{"model": "image classifier", "norm": "layernorm", "bias": "none", "qk_norm": false, "moe": "top_k", "num_experts": 32, "muon_scale": "match_rms_adamw", "momentum": 0.95, "adamw_lr_other_params": 0.0011, "grad_clip": 5.0, "batch_size": 64, "warmup_steps": 1520, "weight_decay": 0.1}
Rows from block 4 of a small image classifier, named by matrix and row number. Rows with one number within an expert belong to one neuron, the router's apart. Each number is 500 + 50 x the weight over its row's rms, rounded and kept within 0 to 999. All counts start at 0. Numbers have three digits each. After the name is the row's rms in percent of the matrix's.
Before each expert's rows are labels from the 100 images, of 14976, where the router gives the expert most weight on average: "top examples" is what is common among them; "colour at peak" is the nearest of a few named colours to the mean colour under the peak. Only what is clearly more common there than usual is listed. The data: telescope images of galaxies (Galaxy Zoo DECaLS). In brackets: how many of the 100, against the usual share in percent.
# router: router (model.blocks.4.mlp.router.weight, 32x128, trained with AdamW), inputs 0-127
# gate: expert gate (model.blocks.4.mlp.gate, 32x128x128), inputs 0-127
# up: expert up (model.blocks.4.mlp.up, 32x128x128), inputs 0-127
# down: expert down (model.blocks.4.mlp.down, 32x128x128, transposed), outputs 0-127

# expert 26
top examples: edge-on disk: yes (44 vs 5.2); roundness: cigar-shaped (30 vs 8.1)
colour at peak: brown (60 vs 12.1)
router.26 095:483480542536483490562421498459496495478429444484465519542440488462558425498450592519471529422492473498440495420430574517499514446525514542396446535596420502591507485507426468407555509550428498429479464592539432477506568534571530558527523562476413427445423501429440552564517537530446432459555466577507497524493539569486435450454510423531426532542510491397534519419502529457448566484564
gate.5 129:509472521454456601500509465623608491456492521616484523471509538472477461465629496604489446548457547559408443544495513533558509587517487551535509465496481400534445530584459534450534519463489455463492475452525505538423483576515457439528506556480500522547520514460370403562428511470489444504541453547483494408542516465443494483586447476404473533477539577514586467492467448482497592479465
up.5 131:558456534546490507518545563503621497464565487573538555559414497432466551542430428468565452507381569511483532477486568487517522542450506487559518420549441444509500484583462391462447426539549472492492512487484440545422511477450586465531394533541426403551493483575365470491506540588515527475477545548492562491486537451458540519515544573406508556501530502520533413417519468491520458508464
down.5 134:514510451515492524505472578532527451426431412504510564540574512550502515398616466502510454530519557393560455499444573484490525502504567400477589477519492461494543443551524524438503468429513501409459492476440408437591526512538577487500558578486450568528490516515380467493524482487491462457663464452484562541551525529561472436541492492558440584489584570448458465495489493522491539474439
gate.6 097:464488523482533477486397568470483551509440450507568467376436542542435618442513485527487410386501582496425568512484457456534478554558554485503522532527398506528593452456590449456477487460484473463565475539567465558507468491510503521465510590497545527541500462546480484441577435497481475503495462483529506564459543563569457495579440375543472525562515461527595460517431576614478510497465
up.6 106:427496501498567521513426509550521530485433489523653482355489421572487536455480525496498432430450515521452524518422451533471466522528535518507560537436380473499551480531471511436537495454496467505507517480558473535500438525537537494411448583540487505507491461523436552574542560451477559531458457440589496534584574586479487469530539411538462497446490493465516433389481525620504613473572
down.6 094:561580494530406581512477582428559488524513536496411508445573438478381535555500482539519403525491448495535563492541565594452423490526470601456478579479543498513434567500503506510443477512461517499509411391578475496564472510564472421454561482523479469560559484531507488524503521556501545588452493559515485387447533514436455550388555458513499503475454517504575461488394504485516498497601
gate.7 040:437487422487465515556556531614505489485478570526544489498502387519499633504512486530502456452481510503498508509533489474461512403455424501548679497556428422543484457568462525531538420525517558470477454485529560527407484449623502472501570466506463538427501502516562461522583540442513469495528519440513552504524412423580432546508448517485514469421572483412479534537450551516442576554514
up.7 049:457605347447480496451493560513521502519410456488549462451507534456504494526531463622494540488433514449486472478563550489485518522485472531520544538624557527485471469461543494510465508497515410362528635491455527497491489528510439411545539528543471583471493471531528538555534457526564486410414537441484437521495520476594505460597480453410514407461572530496496521473512496537383506554532
down.7 053:468534524423470483506371468449563496575465593508518531497471527469509465534529497474494517450519530507401525531529475518499435489489500495461560522459627387565561561581521482456484483307562474438467506419561465496453514500483443572489585541500506495428510437561472544449451495493483455516529476491559528576489626508524514500518497618459571437498511500470430523487579527486520480496385
gate.8 037:484482506469440483585438529514448505417473460645461413501540430463408563503427471512457517505500610462509491501631511526591492538491517501522520538546519583580496514536521512624481474497512496530492510525517434541497389504510431525496480533370544529487472458444525499484575474500533391483533483437499566557572527515505463501508542500432497501619465559504503496537487468369513465588432
up.8 043:451531471486437506442481406605500492473515386532583501506508472503348513496496397541492499509464481419503456437363574513528441488465503499561580508510522502511518508493436505693492501560565448554527525423491517599525535543563378474514452516518493460520498514492476365586507499543554579488463505491485507565505540459534508572467517432505480512499498478520541505489581456496527515458496
down.8 035:548569547496519494518489464443496475509471574459496489480512441492535654510497441503493504505564460484522530528489633493505537530490508511516600543524548420490587450501457414501553609512472527509417481513498388455536460492519544503463559486563569480608432508570500452541386462439460495565498533461497493447470457474503534547467408480383418508515507539531503419624529581451430459519447
gate.9 056:479664593541442531548509500547466539435501576460558493517519491478402530566500421503459495501358432538494502589531485469486428503525458472496474530572498465599573488494535498498478437579519490551517482497521494519456613527496591550475482458469544561428557480524469462457500443492497501447567490551504565563502520482400426538594451545446406510468516431547506484388458447538436496458525
up.9 070:432556677425623506464500450595555557466506626466527533503495451493503456590472524399574564399489496539509498522575519560501474495511542477466540454580466455469554508494515504462536476495506422399515534518461468512497540482505478479470527464514556506504523512448413431447454521603498493468478482525503500500500416512446442588575426515477508456468550345521510522413554517517479533481496
down.9 062:486342503477463486497551533492524569485493474532444360480491523651479484544519517532487497615447496500498474484440429538541421585576602436509495634509481456516519533467599484468570511476528437432541507443490531378449604553507415493524388502505468500552470495508508456458461461500578516586528528488509478583496556471532490503514501527459533498500496476519515487461479554489542412503449
gate.10 143:500457545513442445512525501541437585479509493591483452549490460412447469512459520509564672462609491456576519465496619465469452561478587440481487559369515585579475489503473486482493538412433533512516523527469466480450525428501551486594543473540471457531432529461457458500482513441416431542466558438398506548467510478585541519529453455614520474492492440498525457547515499492500540510553
up.10 156:595475499507498517498553548524410538490383461554495458536475503481395450579477468447653621464574458538579521500496541541459485525506582407487489513417490565553543532543483444482464553412445539540548564500443505454458459487515583525574487477565456466574430578452470465499473465506455430556492469447437483541477564428608488495488489494574433443512493511525578467560505501451459500485528
down.10 161:462522529443509608433541563510551471498368502482480508544404493522593511542478446531521470476439447532473517538535397577463381474546604487531487499509557486504428422475457518551530521514510506534572508521480433499504475556442429399513583532563397534429544605550492469517446529564519489473514520557566510529419470526418545473479502440516474488515522550471451447481500525434490504571647
gate.11 140:528586532438512444592532520444472471539526504484544494527459497479521529425569476536445543467469472568484552393519559407442529521434509493570511501543480579530555349550535515424515476552497498527480457504469604450533582515548503522540553480383519532502497503501484517465517519451459557503529538621508558445512430453486563424435384392514560440455512564464535504481411514539448449501415
up.11 126:552448544541428521485554352495463530456486546514439469444575502460545470487426501500550492474453508490480485580472465530416530496589483458460514504502560569505446542600461496523415453466460431568437543543523492500437503420392571482458495513565587399493437545602540517474529482554512483503517469550449434551474498463560471535420567548440512506633431457518549508522556541508567526577557
down.11 146:498586473479592573562542422504540475509512558438503474499421426554457494460529587457467452438561484576546483495516495474509459581469492478481499525533505549512524522416519553549506406571540481498457559543490561480491478601513529577460528490439471427508537533526517550443373600423476552573451530458486425477498521523531514435493476416477455468441504537501524514472504324589428575428464
gate.12 022:384522518438509436500500504402479499500500460484500494554492462514500679498500446502489559500500470413491550500500500500486500472539607347500678505502500500512557424500484485500500457500571488503500500500500383560500500500500499383500500500513500553567500506513459500504416502500493596519500474355494500410500503467500500500500600476411504521657501490506500500524500500387519500481501
up.12 020:536481500500510514479478457500479488509500549506455523529400470483512500503579542500503504498490689575504509500500505423533501500358497552495544501365585418502496512506596560500477500493520521514563510500490510432500500388517500477500500415496516517445501469545395539456490598467505500500413500489502406500500426623500472504524496471620491510505494489306499500502474391508500441500496
down.12 022:500500500507550529500500518439500490462486453486500562482445419512498559500499488481514581484497538497499500500481500490524456473503506254381557501579472517485495429491608561612504510497662499485482500502516417528531452496507501522503542509499511433571498406500428500527504502463500500337635500507500511492515558444500501504498500363538444500423461500454565500497557509500475479498500

# expert 23
top examples: edge-on disk: yes (33 vs 5.2); roundness: cigar-shaped (26 vs 8.1)
colour at peak: grey (52 vs 5.6)
router.23 099:534537398525504581446535534488482472416433476418505527589519433385428511565546645506513443457475573476476527476494545508403503457531559484492438536503447465574535439473499508448564564470412472458548528515459439405446547511532441549483537451553490497433397519491451571516469558520580555477577463463475526524470499526539502526431497440442458517510429473430434452568495563432426496507543
gate.4 138:525566486484522531512499467468464518493414501503467529495466504525525422455515419424547608521502501523483509466469487482452501511488503523514384503504444639494463465495427548470450490488678539444685442464463553535507573549458519527489462524540520478500483479579486492473492574378422503482576543483521590513496528433497496545542571441514450432492468473427580523490475521421499499591440
up.4 138:487362503513550499520473467606467524493469500420466537420466458446546580500428602488449484459579539513523430495575491407523382533521469454555468547534512492425540492562570455487523508495475477430424481503564504439509509546439382525564502480474452548500508464459618484575528461504466446528510371564533466494518602540552493485543519462497531567435547536541524421493504508578559546509550
down.4 142:506554473471447457527489493510462581581560486490422517544494522533523445500498490558487599504384506622459552518386511471424455542461492501536480487461498500602454587386607597477395467552558495479520473522480521537435526656432490457581527517549543503519518454579451463524470416532519447473516421434485549573559491524516486542450468499462448474485467469479517510493458532425503534497423
gate.5 030:458440500486568561493525463514477510353500441476463538539511573517500566458462498516433541591500373484484485552419563483440520525551500526513531428469500491471461533470495539555402495488475502464497549453484543625489537522584463499447507506474497384539494508469495499443363470541510459502518559506497535472500558437458473644531547500453486526509568585482567566477585516590542499367519
up.5 031:464496551532532496579485383509418429502560486405500424512507496482518501488539500501526502506469511491492476550475493494536487437455436586500541508421581367428478556480561527630579508439506519507500560505569637499496466499499500468496488469500496405563501440476557520483476478523472406490484646495505500496550607493490500499581526482463436499440531501512559667460458514588533470457493
down.5 028:447536504424465462565448511656461573500497543511494489487536588554578500467453500521396466494482500581574452535506517534497500569526605592387478439428429429520548567509496434449452476500503512588481580534506462529506500519491497514378500514465427493503555488505400585569508501505457498539544499461528494459495500568582460378403463499501426523500548495496499443505399433490468522501500
gate.6 038:511516470526440365446365485524500518506462504500462500502425472488506500516546500496519596362594486555560525500507465451458458479532498516441479549575500444564478521518516461439529435451551512523474510535531473654533500543550500541479463463526498482457502503493427631571404494535456455483522464636577438461520485496548557512539490438530546521456460568530468519406556507624534461531500
up.6 042:461479542581411659508484458523508457502413522440511500553516489472581524494561361501515468430532494522472492448482478503500499563487506407467476488548559514470518485475489523505532505495587504415501484438528511498437567544499503504611480453459471530480497504532544473550502491514514512482553453503511376494489559476495509435545543498521487431315493370588428562505532540493502594415409
down.6 038:522413425485354507516537485423488504524543474499433478537500466495482489501503486526537581347505488504499514481499534506470503459558399533487489546485493497500419460463391421500519484541500500495469480497453424499540458484508462487404526530593535501563543538487498473442507462521613513416522616506547510541518585455513485413464668583539536502529630510467500622500498506472551509477500
gate.7 122:557489428511437452512526517579484520579487436509536446510612512542483479430439504472569502462462550613462533513504500358440403493539544589569609494449474550501425507557490508518380445557530533423494469406466424471427537539491537459527499586490518476550476478514473558511539473538486446498458457578519579542466491491511487561440541496570575499496409508499602474446449442432496545499499
up.7 126:410491550477523576514604536425527545453596580516460563490505438459534493594567486484501445521564590429521456497516501524597558418477455461476410476510459453424525545420446523517454496537520413506527519523599523490588520485415446492498420564570468551440466530497469529583466531494482567466470536537476595474511404520475466465521504456489476438500543448483466563546547498505563465507352
down.7 120:553563481451495593483552460603548494488501489457472483551550562558415538558494496446506516552509513468515512479450460471498420476455535410639518457473330497460543531543540516537534472476502372459500485546495488443493553462485453511549460534513587413533507572482471573489503528448513499429513488459504557473486550658539480479502476485508456466532398517423452463470576578486419591493521
gate.8 016:406507498500500500492500501609485493584461500501500611500491536376500500353370532463510464500465526508564507643500480500500377500500500395510579500463500500455454500500501500428500446500478475439500570500505500500561500464604362500388500500448500500650500573507500500500500500557500500500500468500509500500500500500496429529500543559500658511599500500500500428500500507500500547500519
up.8 014:324500678500475500548528520489500478521496496489500523500500414500425609500467500500636534500456561500500500562500500500410500500500617488500500500499526509440464500500500456440518436521500573500570542497500488623500500658497500461500500578500500500500442575392500500500500551500445437500497400511500511500500500498500556464500500476713500500501500422491472500494534500500500511500500
down.8 014:420453500500454500500545460653500468574500500500500493500500500500500471500505560500500595500441500500542543500524500500537500500562500529496508500500500500500500500500506500574500500500500500500454500500500548511500528500458500483500500475500491500490500500500500477684566500500500509432500501467500543500500500500461500552562421518500412621503327438500500506500500500500500157500500
gate.9 110:556428515478517476473427572467559432538435459539432543549520484502590510491532498599481477536468450582549512501479461514560501491547444424497474472538512493386460433565414468461551451533594466562580489575492535541544580459487466468472603500497487525452564544559480406545513506575452464490528473512570532500511476449455504474367507335498548454484466605488455520451479506467438533560474
up.9 120:437438499456546438467387605500549424540461489555437467513522503489578457473563507618465502516486434557586536490496455519541465531548476410518454510522499516416422479569422476478556421506603454580529488515520523515525566474527496527450607492461484506427590551560463398544503542548436446488519446520562520538541471454452488464436500349518529447517495550495486534491505530472437474603487
down.9 137:518458530491439408470565511435588509469483448612447472457622500579458468459454518431464507486448507525508522571506513569455356485585545456481473475486478496464492572506518496501557494538524501618545495504445509457574492527499496448517495501502401486555465583423443518583485496416522461491468534466506529508512552546511586488496523421517552479621492487538435366506443600480506412507567
gate.10 089:534513505583570501406559525608491500542481499430543573394507455490663564399474474475494461536505423505514607516489483526567468529485491475494542499506484579486460404542447486626488444465559471514535578537508421545512451497418473382526579528480508497540500487491495441454432453521612537541544490526518495411577519501534500510481502467524472474493560511485389471504423479470423525489533
up.10 112:441472423518551428495558546610546454512475561483467439543510591462428508528481524494475475564542509496555584516502422520544498384509469547412492540492505460514500482429466412537507482432458548421496485468536516525607504517550476545500519448517482413456532448540585461432570478485506570529574450507568427478515468484537457464430399608504504517453622485593467495541516490387559500507581
down.10 103:468421474455535427496566518508367461480489514609500536486504545427415452699575637492480458443508528433477523520507525493514468542540550480449508515487514546480496462451548449558524479502481493498457530487416609468506501475467487513476503489455524519559590472482550543494425454519571435581474405495511524485443550445495544466529550404436531542467589539558505511567544551457507416474501
gate.11 068:454469435496525537485434562538546451528480459538497534493520509498501484502497519459448374536611542478594508616521462494443482520416493558503512454624509503509518575537501487516493445401459476478470482554414540425562442518471445404501505409419532624554470514567442513486487578498483518523618497457499456505452500486413469476445489511520462595500472566596475488595465432531572535534467
up.11 063:498557594500523455608494517541500525478483504494468551475464500555596500426547483461482586487478502472483540468502549416499476444508521440502560393505503460470580448447569424495490529459593515497503499516501464464516587433529532494577572620442449555436500458575453505595421483493496504542530490535561400419484487498600487473533385461486422479477558604499470498438510406565530553454570
down.11 061:566531527476483563500509485444643503467544529465510547524486517574488469430442525469537568467486554564564464383558501418465494445366529430505365518504616459485523516538557526531539433527512462496482488543437534523494546498485583500431543445498573550571397454523470486484513425493443576436496533476534505535489423567503431429508474433486569452463477537463553548487526381494518541535467

# expert 11
top examples: edge-on disk: yes (40 vs 5.2); roundness: cigar-shaped (35 vs 8.1)
colour at peak: grey (53 vs 5.6); brown (36 vs 12.1)
router.11 096:426487541533528548506572478519514499529551539535422555554478532526538491503420601557498516391484425468494583491474504583489585460521456424445438528545445471523490480462498525506571586432489554521502448550536404410479540503409424476547474484527465510494379489503517468525449559503491472514534512513540469445490448411470429429484457499488395432437511441601406462480518639557454507532545
gate.1 032:445543575505496503527403500523439575459633490374565510538499525466461608470557404500489507458478505511461509595416500554494505529500520508492490490488584471344494510556644500380533495566494503504530590460502520605489500457517580525461493496500471501545501513439500550440455431446511496486510522539439498509395501487494500488500508432575478567473510540513584497509544457424568505417504
up.1 033:519606500558499438496462544586587516511566567465572584499615477552488510429552422542512499482505515503568501494496501490575538501503501500501478398488500497481441490606615496467500498525456440500469498501505435459514408466499525500490499565494498470478507462398512496433559505450514658447550323489456501544499495528471501382473532502545402507392456559501497525529478503536436551504539
down.1 038:621494414591494501499357521517570546505468483400575495488479589476469499426530512497474492529479559516526510577350495496512480477435428488472500501566499486426468518574538465511374480506494446502612498497477501538469510512485510592344518551461501492458490505489554495557509503518500432471554548501480469409514500563513551393518619477500497495489587501499526408476565500564474495498504
gate.2 072:473559575455508437498455537534477464488584504496496437468524417499551480496533526509502497413474539522491425535385504493495469488569421429568573395524474486460512568416506498486527561552388548529550615449519476502429534497425508470495449569456518521512468484456427558666612474474593546560581496463477418518476537451533539385506445540460468532503472532470512466569488487509528480504450
up.2 067:471527498490510454467518495438443433429537522410574401492500406488521423493488536545508453573535525459453513583497442492593531575467518563544505416606477597435472498403529485413533480478429495540539498495491510514476431511510484394541481500537504471507428489567531533552538489505503487509503441523490473505464447421591504483497510532519447446530400587387381609575583533513542446535506
down.2 071:490548504533527595457406447592464621550458446580381433502574486488414479541591483595481495475539473483493582536472489555493500494499515520477472442469474505509524448587481466507510500507510534486498619466631503508449493482429504512531459447598559492516565531499508494415513395354507517474469532469483507505534482481585586468479466508439442575537492505526527418418522498444531456511448
gate.3 043:546594469456523554506476501536508544397521480541512491498500500474508497491486511432475469434426539552379483557443457585445439380479507500539332521559494461486545580584504474500533398550502456462421526425614501501462503502461589498479512467461593522500577433413516500421495521492521510520482513486497553517456483505516390473564579490499484536544468555540528612542487486513565503536411
up.3 047:495513496449562533499499445495501464417376388596560467428511494432579522543498468426445509373490575497500494499476578548501500469519507583582657501502465561480463500552492506455487537434499573545446478587502495503564520518475529534474509504493501502572510463493530441353466566534542455488490493491463498454576437518496501529566597503461628574478539521468428555416521457500493483498493
down.3 036:501446504444506503533503558550563559496589516475463512499620412504535479497524488495534594499537517489502551537498497410603482502491532476472594528436467518478481379455447541575525568532457535662411413565483563462426519491487511416533501565560572562585490447493422495513525478466491493545440515535506443481561544504432501492478483392451500496477501431496357432496498540526446462504503
gate.4 113:487550526508453534507491499473480467515491486524476483392448623446585448491461566431518489538551537460594515561491438434447458387527546423498447483565436525539436410538505469444447434437502481422637522524532470551500521565479581520531492505508499466418549677471482412528500416444508534559520485553434598545521498515485554553518419468528485511511458535476538474553539499447492487527488
up.4 111:504432478472534531468539468364454446518442538510494528481539563557633482450576457553444515552445529495556500520491483440461533549487448527518505507485489539499490286468456521499463552548445452503580433423477499458455511505454518564508547575448503387490468536559504436499478440419498592533513482469473547476622509574570513533447495579585522481471460569540462450507486475483427498507513
down.4 116:582412512560446479497488524420449486480416514569520580550586427527587514442462368551534497592514523542497533474531494543583514472442504548460490501487550523448452465506454493517391387461446481485581474492607465464495517482473481497463627532502467502543534522592517412528517449501555403523525481452384510554486453552491563557507466485484545486422448500478520500514498555563520531511615
gate.5 097:442531604488508545567503519557446480502465425534436406506424517505496507518533524498494405431535493493420499489493495499452459486498486551644489524461486514574426461457466504489497582563463556477578496474586527486473544541663615520500491512545493467493538483478464491492363506527418547580496412605477424520554541417498530576469522468449498532425510567428518457486501547435464482538495
up.5 098:515426413503525497418502503472540536511555511422528584467542491514582503537473351496492539561419525504500458549442489545538565514492554421476490498620505558458524568583604518528509439451562465497579499494496458505494499472404402380461446500433496504514409436474521540447557468439504495456491538416558538507462484541564579486511460521556498360549501467522524542473564457496579512513480
down.5 087:517424535493508486453533402484538547500503494406544524513614482530545514444495546495460519527538431591498519549473491584542477471485500531424505536496497477573471603575470465505512528529560453543310532511554470502527491533439541502567431496457484490472473507462496483648533416464549462570483530493426438525501505446513619417583584441463568463499505451473451372471507484522505488499464
gate.6 036:558511516483462483522476579500497606498496506445497504520413459546492439447498298531402518528503418465495492509496499488466500561523508504638581504546496569577526497501506485486509601477503556497478523517492464499491502535433536558515499516443379441509495545501489505498447465510546561460604487503514415512445381509574614509499463510539376420505473585422534461499483500499474561568514
up.6 035:500499555533497492514478497443526475391460633499526504482451570458483477517531448451419529510468593434402528547461551483433559504494627606415474617500498527371509515505614503512559547436450484507613501496510502520397502487519433463522526446492503581522481531533505515483476536498496471508527502473504485519500445523639506496511426549500481485513546609492470564374513501493505582491475
down.6 034:477508519514500452531540500502481543444582441654550483518556465485462515421500493513500424496479489606505498406451452548438556671504456465500488526534495517499408500524545498452502630498498488482419555330522470562508599506477500424478489500512507482479563495456449507486472494479579562404496500516472463615523521496502571485481501500464530517463530514450570546419552517524499531381498
gate.7 150:505544476487539490475485496430520468482513569464455413488535599414500456417432505525555453558464568489584531594392479542483575541532431476505461581380504514458477461513531558498396535500500524533496541504425439490479491532455543483548542454531492507525578483506566474476493581437557539517544467421509504570453531498475465527431536465503504503425447663378575523402537430453527533507514
up.7 150:454518532501461481511546492424555537581584490514495597509481538604549595575533444451380566484473506547408497478576474395578440509439522545489484442556507452509463575494485480516573503601522447512478422480504556577514441482520474612442522480453477543439454463508413442469578499517469515521459445514495499531516459460482516516524391509570527559489526384578480503499425533399491477542503
down.7 138:559522481559506504402479464486481487506533638537478480677517472538461487558552605546485573507487543582535488534495480469454479509386497548480380560456414551524523482505497501446523484556558521471448510449412520528505449450493468548489598576406556454563498477519486510467550588441498554476497564477519453460456512477393497511520484559501488480550516428414493570504499368480489480472479
gate.8 080:527510466563439549526488557463541600499498552403508503530542547467578476425484448523483572507391502547482537504460551524501486580521431524470536461474604500509459558594455541512506506586565463422503382377503550507583457500491486489502470492496393597490536532513439406503582508417451521486484460446446484453498578456490569497509473589541474473453607492453410484439454468554529537485470
up.8 078:469464516597462485435501530565529461509522539471514512660544457600534462533394501432566464447464506531444513547541478514436514483526542446489651412494498538513523556495446470641495593469492504423546487438422467491567450431415428497534429458567478525498491440479416482497580463487469548506509503430513462466484517525512464561467464505499448543440566455450468495508566465616522517510492
down.8 068:458503569532598461438480479358468496489494505521552556473451480639590491541436560524514466508540609490540458395546488490557545512499521481486590480430488458484358467592525492476506500503552504537468524546474458535476568559475491490545489517480532500606476458500374488558502466551450501497501450513551473593466460531465432545509522562509473422414428561570515478457493564514492384522491

# expert 24
top examples: edge-on disk: no (81 vs 24.7); shape: featured or disk (81 vs 30.4); spiral arms: yes (73 vs 18.8)
colour at peak: brown (63 vs 12.1)
router.24 101:513560490558470543526501428544499531471606559524481540538497499438518539570489576538505458402453457459515519486549523551541487436451463496509471460469400474491563495484526521373542563469476525555480475634534496436513563520460504538524500542571461433478426426495585501512481568551581475502496490505469532395578496487416522604459484402416464463598481465543551391413503490512456564451450
gate.1 108:497590480462485477533491446495404494570447486435557528617474484479440625548420505536554467538544552411441468531533471405555467604565382445563497495499534584574532447493507579434474470493387541485494457556510527537487516444415481533478472561456446533431495544547508497561471470488452495485525497486594493464429514490477497437554475512597489527525529463525472488536502463509586397512593
up.1 103:548658423433479448437483372466480491563517522501559441500491552393438581477513461455531527521486547441475603516430533535628523431524502499480595552550492541546562485500520472464437445505471465445602494543415582442539502538477485493479448463451455502542520459406540537565475425521503514500500584504489500492500517463472490453626468487468509540507591515515466553519467476572450452484569
down.1 105:463540435549495529497521475475456452543606523480499558488453487559417409483507607560473525547546466542502499451483512465692434467487584451527501545457436459513524506504493498511513393582515473489604557483402473516426549486576517562491517435455424492468501412389460483492563524523423525518507530539451562456556472521502564573609470397518534474464545498508470525461480473461508507491433
gate.2 080:487462576533397510442530456485566517528486451448466436507347479468491484440524603401480617541570534473495445499538527510543548475513498525455507466461512567509463434533442457558588421500479539534490412455511485536530521417507516528459478511477505556516519443549500444513467616575486478477496450587566576609582508398461487462502554570577459566458476481476439494513563484456418507535456
up.2 084:447420496506476504481459521515462504505474483603437546505507337487563538526561472523572527526461434472500494435458527496546499554517550524401471453457534535484557449543559629545509522539479464527435496439488636423528456512427510566556512493643561503449519495485509424462512447443540543452555591578509577515410459486515478539430451445442481483515586504470475520539493417498576476499481
down.2 076:554478530431511473489451483495512489486466466671473578449518451479464449431539509493544483506506376550457475506536488472480496468496506612402467600470442540449502647496502605459554537421527512510464553472430526536403454488518574490491498594408547482494520552535514540449536558455542534506465449451499530508505562488502513527538494625577506547486503438428479611511483417474512453523524
gate.3 065:488486563399485395497548437563475465422554532493455468494449552507551582390551489409479540479503553503492507486536574547593529488497482490484458479457442445591418366424508486513575497591514471516432518441520534465496511511504466484522478548517526388595552468489625497506586515444511545549478421494497491527545499496417515558464553507637508563423429468453478500519518502500458444515489
up.3 075:601504480534508527558500494480542501462431585501436495529516496498526604467525473471531487392389550511488531543594520497449513535579522544466420491401504517440611533516484415565428471527528482369483498489438452428597465477546446476513511569466533488527538564458490494479522492487605432511437410457389550533482499547604538518443462476521463506562532480472500471387464563485573484502507
down.3 073:535440444501488410475489488387409550449513506376428487421516583529509497511500582497524560459488479376533517401543501497440516527477606511463571451534494516502485473379513542420521432567475517509511476487448436546442548532504478488510504398511509486470486549448491487483531485580579525484527446498506525493438595490521537534542488490572517495493472607442513481475510505660510604524583
gate.4 063:495506485556543483564440531561501474531490493511475520590493447538572560414496467538495579434512425608465510558571504549526483539442464530488514564571493478534582512409590451440497501419583464537574490449517491561479514494591492500446504490554475462497515479431554506567500493405273487502441499455491445537516437529538483550511492451487545419518604426484467526542474466462480459437496
up.4 067:536522612474526459488529545428478482507452536522525424481498509406568513563552553407424431468459448490543487407520538499553471493525530563484618488503515458500519480481413406544505474572454495576367419506501471405516515504482489483493518451505498508500520505509601394544573462515583529431575501500499568455424408510573515436463575519473564564552488510448485445458446594551503515463555
down.4 060:400499495543458568512493539455544602504522488439496547499544523604480417503507476532525447493505478495485490511469466469437478376610458502460528468553494541494457528481489480442516487565484465501387606467517661684499444467427557478472488508637490511559507486556439523436494491545484416553459521503497397493418513553494506545494454516531540522521529479501500396502555528506532536509500
gate.5 140:414460502512505561466519528544564417559517437555485508571431531508490511574464458516491621434443504483491508492501430491544473482507429500434504519555547498543488495569557546524431429625554421614470457496436524514504563604570502448418496547552486599457548469475537515497453539478456497473514496546463587532518474462401468586440531533432543410518403425471504504428524543498519421496425
up.5 136:494493521569524489458476435512474572593579487488510560564609461472431528505477546486541460562484484500409450521474447504613444515479461563563512473625528531540432489540505470489463450509425439492464490485524595423489475550479491522498424590480446481587534522506476440466559427510487481520533507538482519429549459465629533464523499513552489552392618498445491455486453519515486440335488
down.5 122:514464518556498480509482485411546526496555496473514497448500383481523523527452487475502483463625587474530483455518505488483504426460494465468423426491511557530505488458548500457485439591464473438514503475511637501589459525524552489526527480528565497559607564575373488431505562543494476570605615402489405498541513454443493518418551561448498570500438428500519449486485495578400478524528
gate.6 049:504492544511492520510551476518555505511447531447499517499500497522440458501531539368611473508524606514474500558403533410466601549530512512469458559412462504413442488566497501434501504604502421503523470508492514498446517506596595515433513478450490471504385527583506533558641470448479456535548496576522484521504440497560500379472529505512513517478514458496509482348446499548495544407440
up.6 050:519532503431495496453447506456445486440592473561524481571517510530581508505496494594548581457486456521510543471596474421449468464448449488533538487553504487633535475429597619500464524480458557495532570499540495553633500450437493501537436431508501503514570468530477429421361487531589544438468534470471447518485485452462510571571425494486514508488477489447487506641544536494461427535484
down.6 040:491515487523455567498498479449406487609632485507487465503525484448526474498516501501562489523462503529538569473592464484513507443486480600512518440553496523404475521483506454415552503572566454524464522413592494517522450481479469321467484500558461522500477439522611461365490495517535546441564485511492469482557518612545551627478500533447481555518506529489534502527495571506364502535498
gate.7 105:443482441490519529450549480470526471523505535454452538481512500482506453454514562448526569577471551481475501429478348394491552488513474480493497548424565592570510486556523460439502559514456422506496556456464537531452470368569519449444525539492487509478505521603548398449480502469437579536542440414549571490584538614542463517476558501488506629561540519465550454500498486525429394492529
up.7 113:501499455510530502535502525558506492466435458535432516471444509592493573421534496499531496482495514394460461568453526373534477384524446493512520540462506506493526500442470520600494507550519554512509437518490411546495528500455496415507499494521471479456581491517597489399455414430430414553564483536493497568587534565511573625456510510506532619533522638606462482512532453428491515510468
down.7 119:472461562412597403565558430563550470562463510555521467484494500588431512470421509489584545551527489495501515477484560475423432462550523462566474446466442523470401523492505539485497483560527517547577537514471519585522451534487493475454506555477520506459458416480526539499385458512481584533522558550601427517522416507514592524389515380491471412473542532560415445522542529422533543547499
gate.8 119:516487501465431507461510538442490455509482418530390473506507382579548537478456569468508575415501483522407523527660510481492521546490504484438472552514556516527501470493547444460463446565506600599495531491552532536513536451455542480593513444552494540443437500515494521526517527435481460565477445645500543512445497389607444521477483553492572520455418451573469489522488540449485402465465
up.8 101:576414413457653526476562532567576469540493449463554530533480515554463486511555507407548473482510452486473583555422476488462406495512506485459506504482519482525425504422448573450483410463519455494552499519574488510503513522516462427422495434505470566533518571458487533424579495462499438474555572394528520414609445544577510460546529462468515534503585473512513556391488557492565565480446
down.8 132:473524483449501502505535583485468456451520523497547493475478479431493392476514548538408587595440513559514501518415503454500448553487488415503488486609490470636605551450457542351553532435550423542492543545555524475494428505486522589496457514511512500488459492458508406457461592510523455548444497605460526510504503554509565547456430500552521546398472491518504568418486548477559411505514